config = dict(
    vocab_size=5132,
    encoder_arch='ecapa_tdnn',
    text_encoder_layers=6,
    text_encoder_fused_qkv=True,
    nesterov=True,
    batch_size=128,
)
Rows from block 5 of the audio encoder of a small contrastive audio-text model, named by matrix and row number. Each number is 128 + 24 x the weight over its row's rms, rounded and kept within 0 to 255. All counts start at 0.
After each channel's rows are labels from the 100 clips, of 14976, where the channel reaches its highest value: "top examples" is what is common among them. Only what is clearly more common there than usual is listed. The data: short read English sentences (LibriTTS-R).
# c30: last pointwise conv (encoder.blocks.5.c3.0.weight, 320x320x1), inputs 160-319

c30.254 [156 131 156 111 129 135 119 145 131 146 152  96 143 133 121 160 182 167 125 144 102 109 145  92 125 145  99 132  99 141 129  88 124 119 116  83 148 106 120 117 152 135 115 167 164 130 157 123  99 124 106 173 154 132 140 165 124 163 153 124 145  99 141 109  76 141 133 165 147 149 196 120 141 120 132 115 133 185 147 119 136 114 156 155 157 128 126 156 128 113  53 150 118 110  99 154 125 131 121 119 138 143 155 151 153 129 106  55 118 106 167 161 138 134 139 154 157  94 148 149  83 114  89 156 154 137 106 106 143 140 133  71 143 139 129 106 139 155 111 149  97 141 118 131 148  98 140 105 118 139  68  73 113 133 152 139 117 158  73 132]
top examples: the word "i"

c30.24 [115 141 145 129 117 158 115 135 103  93 124  89 117 118 110 102 117 135 154 155 117 138 130 126 110 102 176 132 117 119 165 131 134 116 159 129 142 114 114  86 110 125 137 154 112 170 124 102 131 133 125 172  85 100 110 101 140 124 130 188  94 162 107 141  92 159 142 144 124 126 151 116 141 130 149 108 167 152 137 140 169 145 138 163 154  85 196  96 105  89 150 168 139 125 135 103 108 119 145 145  92 130  91 138 131  81  67 129 131  96 156 170 156 140 105 167 117  92 190 144 100 156  99 129  99 181  96 135 166 117 134 126 112 149 133 163 136 142 117 118  94 195 180 133 142 141 113 161 169 160 110 134 138 130 118 206 135 137 111 122]
top examples: the word "is"

c30.46 [123 133 166 122 143  98 126  91 160 153  92 135 168  81 138 141 112 140 137 109 107 125 141 134 118 143 127  93 129  84 144 118 145 142  98 146 131 110 111 128 117 128 150 160 145 147 162 131 145 128 131 106 169  93 128 145 155 140 134 182 142 151 123 159 149 136  97 150 131 132 137  77  82 132 102 155 110 141 123 152 124 165  97 137 122 123 142 120 112 129 136 140 141 158 140 122 109  91 155 124  94 119 112 127 133 147 149 148 130 164 127 117 135 128 144 176  99 104 126 103 115 119 113 117 133 100 104 148 135 157 102 143 122 153 104 145  81 117 141 112 158  82  80 104 122 123 156 153 205 123  81 126 139 138  88 115 153 137 142 133]
top examples: the word "i"

c30.208 [114  56 103  86  83 116 134  86 141 125 136 125  95 131 121 137 136 121 128 150  93  83 119 100 109 139 136 112 103 115 121 170 133 112  84 110 134  91 118 159 145 151 144 101 142 122 130 150 104 110 103 107 158 106 130 138 142  90 130 146 105 145 148 136 131 158 159 166 134 145 122 164 160 141 168 103 150 134 168 141 140 141 104 119 157 147 165 161 147  68 127 144 154  80 159  83  98 104 177 143  90 142 115  99 101 147 130  92 111 118 118 172 107 118 133 134 157 104 142 132 134 102 107  99 120 101 131 138 108 145 130  93 101 134 134 157 147 177 121  89 111 103 116 137  86 133 140 150 103 121 157 105 111 126 115 128  53 127 141 140]
top examples: the word "was"

c30.303 [132 127 130 130 133 167 164 115 172 144 135 136 125  94 144 112 118 135 127 108 147 108 152 114 160  95 104 117 102 101 118 137 166 108 112 135 136 127 125  97 138 113 116 138  97  70 134  84 127 150 139 164 131 128 125 123 137 142 106  72 151 184 106 155 115 140 148 132 146 105 200 117 133  98 124 129  74 120 162 125 128  84  93 116  85 162 111 155 144 188 161 128  96 149 110 146  69 127 129  80 133 162 113 113 127 135 144 118 127 117 122 170  92 154 164 168 129 138 159  78 158  89 120 104 141 199 169 101 167 165 146 147  99  96 101 141 162 147 118 120 113 183 131 160 118 121 132 103 137 161 209 121 131 151  75 145  88  78 137 174]
top examples: the word "was"

c30.126 [144 114 151 117 137 101 114  97 103 110 128 131 151 160 146 135 157 149 140 155  89 139 153 118 126 123  87 102 180 116  98 104 116 118  96 127 118 178 142 106 163 134 119 125 124 121 134 157 142 133 141  90 135 134 106 102  94 132 139 200 106 137 147 174 112 128 120 144 127 127 149  91 148 102  94 137  68 116 177 144 125 177 150 102 152 121 108 110  43 168 118  97 134 150  87  93  93 135 142 112 123 139 158 128 148 152 179 128 115 118 159 154 134 127 207 142  90 151 133 121 124 127 130 114 156 125 143 134 109 152 183 148 146 151 102 130  95 123 142 140 140  64 157 113 158 108  86 129 126 153 146 138 101 117 134 162 123  84  94 139]
top examples: the word "i"

c30.274 [117 167  77 123 124 156  98 130 117 113  99 108 102  95 170 123 138 150 172 142 111 136 105 127 174 157 112  95 141 131 117 220 133 123  89 171 126 111  82 163 158 128 148 128 132  84 121 101 130 169 131 129 149 152 129 139 134  92 136 124 138 135  93 123  99 132 155 107 135 131 134 130 172 116 147  97 107 143 132 134 120 133 105 133 137 197 172 142 168 108 111  97  89 103 184 123 101 146 116 120 132 111 135 191 120 109 160 145 174 101 135 141  91 121 128 105 120 241 183 134 137 105 109 146 114 174 132 115 158 129 159  87 114 150 136 138 111 132 107 119 155 111 104 127  96 137  69 129 124 125 121 144 161  57 107 148 186 133 143 101]
top examples: the word "was"

c30.61 [146 159 122 137  91  97 129 103  99 112 148 118 154  81 109 129 120 112 100 155  78 114  80 154 141 134 109 115 109 132 131 197 171 122 137 133 136 170 130 129 121 160 175  96 133 121 168 130 131 130 113 121 112 130 144 144 158 131 122 120 124 122 130 121 120 130 138 145 112 108  90 142 107 155 113 127 120 111 152 155 103 153 117 163 157 130 180 143 160 140 147 146 116 132 128 190 144 104 145 111 141 128 111 127 157 134 160 136  98 135 133 120 135 131  97 158 177 143 126 112 153 184 121 126 134 115 130 108 128 150  84 134 113 123 145 111  93 166 105 116 143 143  68 155  92 132 106 131 125 132 152  92  87 109 125 109  94 140 148 127]
top examples: the word "was"

c30.141 [101 116 138 124 142 138 123 113 111 123 116 118 112 164 134 136  83  93 155 123 111 113 124 188 139 141 124 147 131 122 132 139 114 110 146 119 154 116  93 149 141 114 108 155 154 101 150 155 160 165 114 140 128 137 113 125 161 110 113 134 190 143 134 137  99 124 137 144 138 122 143 145 127 171  88  88  97 127 137 141 138  91 109 166 131 136 102 168 119 158 158 105 168 121 128  86 133 133 144 122  90 162 126  98 124 129  88 160 103 144 127 101 151 114 127  84 107 122 122 127 132 131 109 135 128 133 141 143 158 143 148 147 120 134 118 162 146 150 144 121 102 126 127 110 107 156 153 138 124 171 113 120 138 170 171 114 120 129 157 126]
top examples: the word "was"

c30.49 [139 119 154 108 153 122 107 108 116 129 102 144 161 114 122  90 116 144 119 154 132  92 127  60 116 129 122 147 160 135 133 105 147 147 125 106 146 148  96 114 134 134 130 138 111 116 132 130 135 107 110 171 109 132 143  97 148 143 102 176 107 144 137 129 144  79 156 120 122 189 128 113 118 143 121 133 103 121 132 176 125 129 143 152  74 122 134  79 114 166 121 108 112 139 104  98 188 124  88 104 122 111 169 124 128 112 125 113 106 132 132 133 145  93 127 124 128 126 127 120 120 131 170 105 122 141 160 111  90 145 102 121  78 151 144  99 135 108 131  95 130  93 132 115  96 109 128 135 120  97 138 127 124 127 170 152 125 105 104 137]
top examples: the word "i"

c30.70 [115 110 151 147  55 110 134 117 133 146 104 118 132 117  89 145 105 182 109 102 115 116 137 105 149 147 127 145 127 128  95 202 216 180 106 152 146 135 138 167 152 149 125 113 156 123  86  85 114 103  98  96 158 106 159 110 182 116 128 155 143 130 110 140 148 114 139 126 121  86 147 147 182  95 107 108 136 120 105 155 110 145 124 146 118 128 147 158 197 127  80 102 171 112 148 123 126  98 175 136 128 129 152 144 121 153 128  89  96 103 109 158 106 131 110 108 138 133 169 122 121 133 112 142 156 165 106 146 144 150 102 119 139 117 139 147 136 103 134 110 116 110 106 137 156 120 146 106 149 163 176 143 119 134  75 164  80 117 102 162]
top examples: the word "was"

c30.217 [127  86 123 132  82 179 149 115 147 125 154 148 176  71 135 169  96 164 143 122 123 121 119 142 125 142 167 118 137 132 105 146 118 117 126 158 146 136 130 157 118 116 139 149 116 150 127 115 122  97 115 158 103 150 146  95 157 126 102 158 165  80 117 126 103 112 135 119 139 117 105 154 160 133 167 192 120 140  63 136 115  87 165 122 146 122 132 181 125 146 132 142 133 154 157 115 171 114 134 141  99 123  99 112 158 113 105 136 139 133 199 116 144 126 142 124 129 118 168 159 116  98 144 129 111 119  99 140 146 142 125 122 129 183 131 155 145 108 137  73 146 104 131 118 175 133  95 142 114 155 102 125 144  92 124 112 117 145 180 105]
top examples: the word "i"

c30.80 [178 106 106 124 114 116 123 122 132 140 131  95 120 132 103 138 146 126 107 142 129 102 113 122 134 149 105  98 136 140 118 145 132 139 164 159 129 160 132 153 139 145 113 100 127 114 102 110 147 101 106  83 106 178 125  95 203 122 137 134 119 187 142 138 148 162 132 148 152 109  90  86  96  93 158 161 104 134 137 130 134 146 138 170 124  97 173 154 125 102 127 110 138 118 145  98 131 100 116 112 143 185  79 128 157 139 106 130 115 140 130 162 147 120  80 171  94 145 145 131  69 131  82 105  72 158 155 180 100  82 122 159 143 145 128 131 139 112 112 167  87 114 157 111 130 159 125 138 128 144 194 135 121 120 136 121 118  87 102 123]
top examples: the word "was"

c30.85 [ 86 113 126 134 152 132 178 134  96 116 138 109 164 121 142 122 140 102 132 151 126 104 154 142 119 170 135 173 125 110 190 180 133 120 162 134 150 106 137 138 137 127 128 116 137 147 170 129 201 138 134 140 153 175 169 128 104 198 140 118 130 116 183 114 110 121 130 133 147 132 140 120 109 114  92 115 109  98 138 134  94 138 132 120 128 152 109 128 127 143 173 112 134 118 123 100 150 128 123 106 163 104 161 115 110 123 101 125 174 128 139 133  98 154 132 132 100 144 135 141 132 125 138 112 134 132  79 140  84 136 117 108 151 122 150 119 135 116 122 164 140 112  89 133 111 131 127 105 137 125 138  97 153 124 118 145 127 125 167 140]
top examples: the word "is"; the word "it"

c30.152 [137 123 171 126 131 152 136  98 136 120 126 138 152  90 145  96 106 129 154 118 134 139 123 133 138 125  75 124 115 100 117 107 155 122 103 152  88 142 143 105 103 112 125 114 110 143  85 114 125 134  99  95 135 135 154 112 136 170 121 175 153 175 119 133  99 146 137 129 152 111 136 142 120 127 106 123 136 169 109  93 104 118 131 101 172 130  79 111 161 132 163 154 175 174 144  91 142 152 132 105 128 163 131 137 183 140 129 138 107  90 182 118 133 136 161 131 125 129 149 161 119 151 108 160 141 154 103 116 159 118 137 114 110 144 139 141 139 143 131 142 142 136 115 159 116 138 131  73 155 126  88  68 122 104  83  93 112 143  87 109]
top examples: the word "i"

c30.226 [138 110 151 150 102  86 133 128 112 101 144 109 168  91 133  78 122 149 128 102 141 119 154 156 140 149 137 147 111 132 184 131 101 175 163 134 123 115 144 145 113 115 121 174  90 182  90 162 121 116 102 112 161 131 126  99 143 139 112 171 156 111  80 121 125 115 141 126 119 144 154 136 135  93 147 102 110  92 100 135 158 114 116 110  91 147 150 108 111 163 140 127 105 169 141 121 131 139 146  95 127 137 118 120 132 114 101 117 128 154 147 108 148 139 106 164 157 132 181 155 112 141 147 114 142 129 111 106 154 132 120  99 115 146 128 102 121 130 127  98 132  96 129 104 147 122 102  85 152 131 137 111 163 126 101 126 126 111 110 110]
top examples: the word "i"

c30.288 [110 125 128 119 118 121 102 133 114 139 151  97 103 134 172 119 163 133 132  84 133 119 142 115 106 111 139 108 141  79 139 134 148 148 148 115 102  92 164 127 116 138 151 136 130 148 113 169 121 112 156 147 140 145 102 133 117 139 119 102 135 149 117 110 136 137 132 117 138 123 118 150 134  81 114 116 142 137 122 136 119 165 166 127 111 137 124 120 204 146  24  95 144  71 151 153 147 120 100 147 120 106 123 134 156 125  48 128 103 149  86 123 171 113  93 129 120 137 155 111 142 167  93 115 135 172 151 121 166 135 193 143 147  99 130 132 112 155 120  64  77  85 121 154  95 130 131 131 136 114 101 137 171 130 112 128 153  95 174 109]
top examples: the word "is"

c30.109 [112 114 127 110 159 122 202 112 111 137 133 121 116 126 106 120 123 145 103  84 120 102 122 138 140 119 137 112 131 145 160 176 169 119 140 137 119 168 102 103 146 130 151 115 131 119 149 123 124 140 127 148 127 150 123  76 118  92 138 127  97 179 118 119 166 100 135 147 124  95  81 127 138  93 146  93 123 102 131 107  63 161  94 150 143 119 168 126  98 106 111 160 112 133 132 137 134 122  86 139 143 117 104 162 108 132 121 121 121 147 136 106 133  96 107 141  93 137 104 126 129 128 135 151 144 129  68 104 116 134 111 102 122  97 137 131  99 160 115 121 178 127 134 163 160 130 117 161 117 137 122 153  99 113 161 139 169 128 159 133]
top examples: the word "is"; the word "it"