Weights of a small contrastive audio-text model.
Model: 6.3M parameters, text encoder activation gelu.
Training: muon at rate 0.015, 15500 steps, batches of 128.
Rows from block 2 of the audio encoder of a small contrastive audio-text model, named by matrix and row number. Each number is 500 + 50 x the weight over its row's rms, rounded and kept within 0 to 999. All counts start at 0. Numbers have three digits each.
After each channel's rows are labels from the 100 clips, of 14976, where the channel reaches its highest value: "top examples" is what is common among them. Only what is clearly more common there than usual is listed. The data: short read English sentences (LibriTTS-R).
# c30: last pointwise conv (encoder.blocks.2.c3.0.weight, 320x320x1), inputs 0-159

c30.318:542459408436455422489405561495494660483488483452546565518519523511462467519577464453511439548480512454437485504509497517496518458534385481442463480467486415519467437411486514415507490558490521563551494505541540546527520431513509387473440489610541533447508501469533439488439568460428575425507518511485458509511546585565530447544466552470570517590531498462497372425492406520540448562462477414496516465512428581552455493447453496550496495513406507455510475514465494567449462570450514
top examples: the word "not"

c30.160:487530556518488518399534512540421458527479409512557495507460490484429492452489532546577473490430515493550491496479434568522498439475434516486503467493499468577536512475513564496429522538483485543471463484537579504493536454591464539460399526520484539474445496558474507482470471458545604472452567473574456536457522530554548464445471514495483481468455495546606537506485410528585408503476503459515525380523503463484482481509554503489486592507402480577527455461494459553514461510469490
top examples: the word "not"

c30.0:487520425663462542531571513510548518501459511474466458477399443515517513511512473448565507493484468559427557416483495454511503473520472427455520484474459500482542491387491562478442598525471520509494453497573532582424471458496529565458419433499443657435478501565446514499513406545517536457435550458518432536455525510442491519529489588469416472525543390461539448494514462471576528463375443498440567477529544457456581493502606521407523516507519498446586519550546448570482498507534581
top examples: the word "me"

c30.162:468510550447440485437552529477497545503586527377495424517453460422593578504515539486528476457578462476494450513473500515512617448560470537490420386496590489434480462547489532405490435424442430447445418489440533450499459455463539563529440427442496504506527527496531479506466490469535525506509398550573546514421568514457603506547423546474442466438507494517574473526424542529451494509640485618538508562528570475514473546517491588533584511530479437371461562615551452501475577483494473
top examples: the word "you"

c30.241:440389557522520579402490501475443481456428518534500496563453538541515419499499486523487492471532449496438490430497496468463502507545503590461481447516441546550592475567493424454588503516528431514515578614455467451507522468561461509523435510535459483483538497476598488551495459453453408527527552447516433478531484488589558497563479510550460460556539483511528482502519459526548451514490496464590517534417512469495493504540531579532421423485470423526568516564563411499493517509459522
top examples: the word "was"

c30.224:552515515355431523409475525468508465511530489499495466437444564513484537483500420409451460572433427498524476497335526484547544481421507525496526451431418554476440482508482473558462501450422570521513516453596483532587520435481507538606460491460467511442528659543512520529482459507599547525512469380464528527523578453472592417546478575522447497531515474581502531463567432515434500513388442450513646561543534555540552476441482524554475504527492485520399630519505508473471437525500565
top examples: the word "do"

c30.232:449449532534548554510495505500350548462504511461614526552444516510471556496505523625475384551500453542414446518428496510463506468501492572521557532495564501425535508485529471482517434485584485492575537502472498451593464557533479427472499423487442499450519433476484525558481560502418460396527487490506464493463471486563502552548527480493497583514638519596440532622495522480507496520430448416551581480542482475475523586528483492485498520590446500404451479509557427489520517522575473
top examples: the word "said"

c30.130:532408411523485488516460536401466552639463513488398488486504523442430611424491497506500529476479520532632493565575482564551522461529445635484539532505554446501418505610474436522477518429595488555553546520551549484448605542457521491491458474457474556535517566515442435496428491563497462529592457474497517469489507537500489515501573508475459451425423502472492524533467559459597539434495481419519496488605582538536486498538513500454472468531481498416655416538467514529469543498599469
top examples: the word "what"

c30.245:523524464526527458469507547517460469438518472489540517480486625468579546544574409542483520515451438636441571554485476494598458498511557449541495486544520439462539516474447557481517466467537548422466527465493532498515442528510464454514534485517570561558487507532577463572442480466442464441497486430523478574531524482507478593530530511467458440573441468533407499446493548560639520500507506416530512490545518427493397603363539456564466429472500463437583418432395502499497494416625478
top examples: the word "the"

c30.293:412529513516506490518496534492587489505454494526541545434490566454465506469466539578414534552486566451486579571533503418565469474548524507441474541531519447502543447445542495481510461467564495466456460521494581415461524474507611478591462507431527492425487459504620502475529495509546478434452517480564609486560451550449528509550516439442442440509433513458510652467558557442486511421497465551506564515536409417500413477481499590515439429432449439493421525583446494419569544464498468
top examples: the word "not"

c30.248:546524402542586519537499481481471541464457588377460517490483497534454533567380568381550505542543516508512424617492484495531523439469535506526520551601461528462470448544507468525589466580568497538539511479477450477540535507549451589523578289508434497454467477407523532520461509439538513507459433478480489483543543454595428495490480451497540501582573441493473489503454522536460507548505425471478557497476527504426412538557445479495437484590464542538452491517453468512458521472585461
top examples: the word "said"

c30.36:473589491634497509465424476531472535487488557571594516560461498404444458489609461510467536481450438337520491494424522481492451545579511473489501498519539523472496428476502428445539498474465544539484405481555587473463517551462468455489499469495524500510459563415568472534462445405408384525485461508551472457489481596584450523489504487553485447573536509462537434475491492438496440435465490493440518482474479491535562488555485505474482491470569596463566600452500597579522532455521508
top examples: the word "it"

c30.145:572645463478494445514527536459479435583491472496503528499471521565429469523580438454578480493521517437492466603535514491523547461503519492458509504410461509554564498487630510465528518528495549580467520473432521575542377482500537395515509540483528485495416505472572413357588592582575480511490513486484567379573523473463468524510537495486482479479521439578510448459472519557485455450458554501477523539466499509551502561461397487490436539488521484481511502546452493564472482442507497
top examples: the word "is"

c30.34:410464591554491554523546441458437509492451557527508480493357549484547530536421606467562493579512548453507569567460467435460473406533482463483531491560519412483471583563470551470483577485464501526404449559565364548462490567492565431478411578533482559450441539485498492511417562535490494515507512485517515565496582434527540472491544439443522531513516425536522390386467459523563550478431551538415436608501588478476571520441536535491487504556483524514412456500499572432558590518481520
top examples: the word "was"

c30.201:430423500476575586470470556449507582448565430601493515515493516491478484499412455453528558532442503545480480429472479484566480467538450581540472457478579453485460463489476631476494490460601543453519495510548508458503516510435540509552489527457537410445499534435510454544512502449462525381498394496495522489614451509527528478447484490466539411485435435438549504504498446525530485537470582531458541483585468542576411536521534485542485495488510481497576482555501588497477448576567478
top examples: the word "you"

c30.203:485436504434475515531548485537597406493520546524527457446489513573532516517479473512585548519410527613530528559465549513515494453538430455570562449439472453534504521499582451494517551486547442548516512482479447541385561469586530620427530445456522599432583474548572528517572514485591467577530572638489445497497507541423458543535462415499464436589488515488496468567468498502510604447518482447499528531525407480478507501563502558565414515532556606524455500478463386501436508401566406
top examples: the word "it"; the word "was"

c30.269:517568475522488488442572401522482509551505516573500481494463533521505577519429537514499507562484529499538433494561481442444595535482508483538572508548553466575519590405558379474473557572408604576463480494546401567524432567495515550510522403524549486508462521506425498476485461465494514555583563587449437484469517461497552494589461504531519515526515468501520494434467587436447524466421421482560492395630558515502485467439384518517526516526512525491427595524488519599524494664488410
top examples: the word "i"

c30.312:491482451505532512473576513502502488505455505551525494547448519515451461514519523517486458520483540515456477447491509483421489491496492532504471492517416556448495468558469415545584545449486487500475573493418469495552504454545484514478451485408416480500478527470519476559469468453434418437497586484551457516474489489513515439575598503490437540400516509335457483530620483384516475475538508458428436401559508519505550478597519521474418454480462468522529538453451500571457493595591429
top examples: the word "it"; the word "is"

c30.244:457522466487571523439394466487460550482486523515462522545455521486503537456515563399487442439515486473510584475452503537474485566464431471423485511512614519547462480502554470519455515553533485573521398507478533532431514412481605433452422449521459491537495555486499556450464516446586476574477499505509493438499445507477418430466505460562474529468566488429534517467432439500506495582388412568406554546548544501377477520460419548535634483531450556462518563585449546624541476413517591
top examples: the word "come"

c30.32:606549502449487541524520482548506429497565480419498419552496506520483469519474486433600494526505518521542462488572494534437480528528437414542572541437470455440486535499511481549451490628511493498497400473473486456532578512431510564514511512502522636535447443523580572420524478460546497546467482449440550625476428481520528479535512466430590486468559504468454497504454651544547542511508555422539428513481557578578433476447460438493448483519643596430441473431429452426612485581560489
top examples: the word "to"; the word "be"

c30.22:488476507508550525469555514491488531567515542496511521500499528569491484450503527536542639584492481423466475425507479592498592577488474533505491468616502546475522458556454436559486549491576515537519573512488523506536483495513520588540540520446505519557489609545479449555461586485488518540523608503440508542492526564387505533496423407506510502449462512443471490501467469496448539490507487490443489617478474540519526475540556483526490500492467555446447525425449514473437510565419544
top examples: the word "i"

c30.11:466503391500531525481536515506474520428589479524514473496482455473440428511518446573460497534503507524473469523511477476469490529492482473512496438596464544479510507557500525482443531561471411503516590523529488599458449492490561464426479403556453570515552473507533573554494471460457526501502477545451552494425521589478480529532546438386465515470504470511475478456452481426478485421536488511481518488480487453679518488581549473519542448436509496460498530487460579512503427395597541
top examples: the word "he"

c30.143:464478478543474485409454446492437488451438519497556494494603486455441521426509455472569512537492515459437485602469505520493536358483484498452553550567536537495526433529459552403523470474483453516500666581529527475505499486503473441527523520533509431575521510504528557437542435496459411472515475448468509538542502507443499498417525427473508444490559521542518408505484436471526555549572447475493535539451458494493556540511544474588487514508453441410452511482474443515491545516497503
top examples: the word "he"

c30.307:518492662518478510421513474513535535461477458708408529502503463455485498499452508616461478490424541552535394500556533505457437566670457505480460477453531433450503541479491491555495522481540532518556430491481561531483485450475528521490521508528402413521458521401525452512484484488538466526605468604432499443556570461508524522464478541476430516546504422463495412531548359508368505513475464508450448545535493497475461469471476586467547483431455590401498506542404592541479519465492458
top examples: the word "was"

c30.14:524491566505546477503533512470487498524488490405497516466605475494453458472467546512458508538495494585482504411494507512555510560513392447580511456510502456465433530582427468493477551396486492474524524504535479508465508487487508545546475451483538483502510516415465498495520587520503555528430457494438530496512557551558568535465532609500532545548546463485519490502548475438427546496447486513469416536576564455394552507441489501510401493457480511497526424451541499445500436512519476
top examples: text has "yes"

c30.19:459479509521468452504491473479530590390534579619484498480491560461404524458457421392515491440488426459463554605454497608428452490442510550514452514482496543523481462465549464480540574568433529506568484529470409481503405533454459402498480431626416461513431518471562520512456524482566487442476509564391513503558518568501479522439464426413466510411508502443422512495459522467475516487524542468523543508533541472545563410526476533455544478481472640447526437492485534462520493479484450
top examples: the word "was"; the word "it"; the word "is"

c30.263:395496395389523493583501505463480560515444577466483576528502511560401534488497494392519518487490504531495439479480500518579455461482541492494448464525571462551488536598477449513511494498446542505489528491495506555528466551512467496498501609495472591576531442413547544507561532521467391468506499650604521495590499569560462489548475533487417457633547573438466543515506443415509476505574517497475484449521524485407491438489434462480550507466477475482416528469475472508516556416533452
top examples: the word "she"

c30.170:488519473533524554563564469478562455578523544491536507449514488533484451494417568441482472523560516499516441525470506605545512468466458495497527502509474462511526518518523531522568456520546580574444640581496512446596451554420553552507511400534507511593576466408432439503500572453571459484537500442495572553411500551555456472462460495364471534454523505469487440481471485552526506539457520370531503485470561509461472489484447505483481555534619469468484457459482381423412571515442497
top examples: the word "to"

c30.236:515556472480531455459508476504427447541463492524452355534501483523442456505580488506459473373396519495469547561560485537520461493505497508469506393511595512469504510509508497536525530524501508534541535466526501512466556507475507491450527552564533507415454584507417449501403611478521538483471545594471612513517537404519474483463537519569562638480389509467446536489525509516582500441470570497453586461502561431451578488482468491519520464575473499531494463479645587612464481359566496
top examples: the word "not"

c30.291:461589449516542462498516504530573484442573508543508483510496544465486518442492501476436524410524533522523523503506476531555516518520631453436502497534421460592555501447509522440483499559589568484514546588538491466554502468512459485514492516442470521483460513493509435509492499486583471488510481521477484458472496602510507534443569467461463561511508503526495506502559410535508412567520525464456499485486531558515460531457498546572519623403461524423484587513554578485523581475606389
top examples: the word "is"; the word "was"

c30.314:492539550617548492540432453472533559524517509466527466487469528490437496514492522440500441509505516534438539528488496427428527502451535483487573535483499556564578538522492479470511415481426617467487525480539535517500559483421650416557516412393514482484509480579425409503512463487418598675517591502444458525510449483525517555471509553344438490482548505467438453548439543603437559532520547536498479422476471530554505489554546513503436411532547504590462436527576521451453503697497507
top examples: the word "and"

c30.309:556582485514539494469552470515388511464553513484512478479542485523486459492564440520598514504580586541488420459477526502484522496588482437496434467452502532547509482503533541511551499462619563477432607509483524511470418533546540464616487552530596552491521418469460523490532561530587435431470432491503501483457525475545476515572448500476528400445454516537514494469555545426458557438542549478533386513518553478547537499522529573593464500490474438557497537583579409489499558460485418
top examples: the word "don't"

c30.270:455517492374466470464461443487432492437425444509473506485447497501500486449600539418598553473538469499446479536488523458517512490566397505471479506513481477580458469441543477459502468495471545528429481533477483455496499431536516469457436516569473598540521574478496418494506494488476427569444470627538466400503571512468481497485451450430497492511580436535477512466472503402577531467447466541505398520547560547521477325499475539396537440507501522504494532508545492525562488498555517
top examples: the word "you"

c30.173:534512443427425547466537488456416487532486492446478471496581533450449542450520533447408495523466473500509520471636516470546526550524499536480487513494462523450491480519531544369529553534496509565450531560503536482481505492494492577633533561538463505529575596520460525486527541529533461502468524433573527498412531503500495496548494459464508545450449466452556394461568517511437475557552500547613561538462430449429518537520550462568449508469508495358453514561537386432454421444514452
top examples: the word "you"

c30.217:533519407543488533462468511509484575553504519471533437445559507451466462480543594604597444573494553518458489428515507537466432518477478616422499460474460442518631453536533535429470615517510445603564515486455486440543481536483450474544477596477569480561551529542449505493533536458466476531482535524497459509580532493560526511541501397550454586539503439456500529530491461523566555479527470563506593594503449430468479546506479517489463550579454457463557549466436465488407532670514468
top examples: the word "i"

c30.134:539486455495585444416518489538432471560512434498533470629417414450523559531530598518454470564469501536525442611543498464460527487526550420479419519610480544491523465580561402426501512552447534507514561464459491503540546532551416554457512502465435565625548558534554489441469514482506517462424529664511528436527436488575437494520600548492552448474552527428476558483449453557546501553502478471575494494501457538517425390463539445542508497516479404583427468473467515491486555561590453
top examples: the word "see"; the word "you"

c30.147:538528543365585504463530541505504501428540558506513498537415523486545461476498527468516531577513530435545388400501537514526594477520549603536463527545537487471545478614568518603478623658432540480563462496477462452589568510583537492509464402538530506461475407485410423390473536408472452497450412557510448494538524520526538504544605474501517575592484543572482500428510613429497535448497496526417418484491428522520470468504430455554451594555479531535618423452431508486527502443565505
top examples: the word "what"

c30.195:448525537520479475559414471449493503527501560494531390509507515508453473517459563555532433499448475579623507434459506608539483467541447443507501503429466433453401522443452530529503612480505424406543551407538456509451476435478491530429481583464435523543503545551493455533497519552472437623489492517532429500457506598478514555532485512500562552486541489439489532507479548418553592399428438536575592526537482493575516474534543490428574421517478424581495418475505473496473537508517597
top examples: the word "he"; the word "is"

c30.306:577497526514518507416487523510552536503424590496461493530532575531478520461515496502494596478492465493509484516501523478461489508499375474503470473432448485521447526502495504512534464475659466460546478526481537497453465592438480531434530591443445473547453450555536409438424488414463406589615453525423451465446427472479509505420567535474523540473444555431477468553509476495530448483530331510490468439640504501521570575553563540443526637492454394510462524449484511472443455471548532
top examples: the word "it"

c30.121:365499564499440513461448561474476474487573517508492509466673554411551509428471578610438486447498578505431541522518467474527519492605479520537495470440520431475540450575491533447447501537547543451532444556482466445412387504418436500493507597502451546425491486517424497471526520513442547489418481451463545524485518461530472507507586509435381415508436458424493503478474485522520488516542503478473453479541532511524492468534486530554588507441464511429438469444569405426484507481494470
top examples: the word "he"

c30.264:449389474475511493388552466525514509531478568463559461615518546517662558493542555508494529572514524523466532498524543489503533479565431474588585589499500516519551463435505489497490514523484520548429466562533513508530492531487476580475505536498539485493445414438482487469441506468468474402415389496483372526455481451467529515383488433498458570505602581438565519547552573525510448518585557447518493518522472410510588553463553558457452579541499457451406548517485428453458538376513645
top examples: the word "said"

c30.266:533470543463485552488552556516459500420480487401474489598453469457522540451532591523509530452483477502528529451418456450545502446499410515496477506577517563482472461438482408447487569520499462505483497493586544426477500429456506534478560596566549483587533538497517573514398486481475465447593507482457446572486481508513554501505453574345616454454462509502574447460504553564521531464539541419489505488473473524551489492483530554561587413535425550356537420620599477512533410485484397
top examples: the word "you"

c30.152:679494481484518538496451485449535476412444475427587510606566449468543488490492471539543486517510499450539607456518484434435524468420516473429431480545474668500525441501496497429507509516584584502454515440490472540473391518460445551506432580457528550478463500571546542492518462500522560455485513425570564434644467446648573521485578491537498450410508489454546577529484532516541563520526468524450537506555498542483462408448460457468572490453466475447538548506491573467460616541487521
top examples: the word "i"

c30.240:522439474521405461473519505551474517485522497748405512483475533456469487492543536461478496458535444477474476407444540466529469543541481549490467461513465495537515500528408491470548446487497416526494472502416536521550490522535438425478524500637474448539497480507536531482519453536571466464636427519466557561471366454490505489454472589453512511512505666442534451538477540516541485601523532382475500530471508532507464615578466497525593545409520397451450479479539640513436478504466465
top examples: the word "is"

c30.204:433481658560470496498549488505525555449476489528476580576498465563392431478433429330509475460504562483510497502484471410511510563508497455542472511538525511534590431524476613543466587583518553469528459440491448535562465498509443524459474486483494459564510530498545559473455492478471501438451431507410436456562442476546482471536457417459526461509538551531426434495476608541542387480561465412494527587599441477497560519456464511521565513527455537462412455501482429502451453558531553
top examples: the word "what"

c30.136:444571488490504536437514548473515537545488462504495608489379480430521513513490568490599573524531518524458558468446507527470508551532585428454553507462498573516519424440492446467553568527427515450442425490497498456505477456506559453449454548426498512502434517485515516529511601562415435530491497518548535525553520460411502553407498443559502464461475473549466516419587511489566505484573581544476497436419490464478445570554442407464452446502494607428505439471512470498518588502472433
top examples: the word "was"

c30.191:437509428486590381522475513469442492456551461527550504519560549490423448517384451496537520498452555510481600591488501467552518443363581442447484542575524549494458544634570477401503442480566548507481524465463515506565484532430460479510506521577432568493488534593592456533475458480498415512488483587458584523475536488470393479470563575531437494465502439390542492513451489484393588583463499534484436516513463477483465416449548483530511532445538489564452441431410471530457489550591543
top examples: the word "i"

c30.301:481585514494566516499513419509475471448541481524455506450482525467478510551422512590542475457507590492450546456456476514535534499507488581575544435520554382498540443460550491489482449518460564383545450465461513504374534517448576581527486493468511482533603516484475475502493452498493449473473479544516590470456499496500497527381521440584512532543444533532381552472495491508433540544471550563478460457485476460364476549528468469444607537430554511599518461527492450496561513568580537
top examples: the word "no"; the word "know"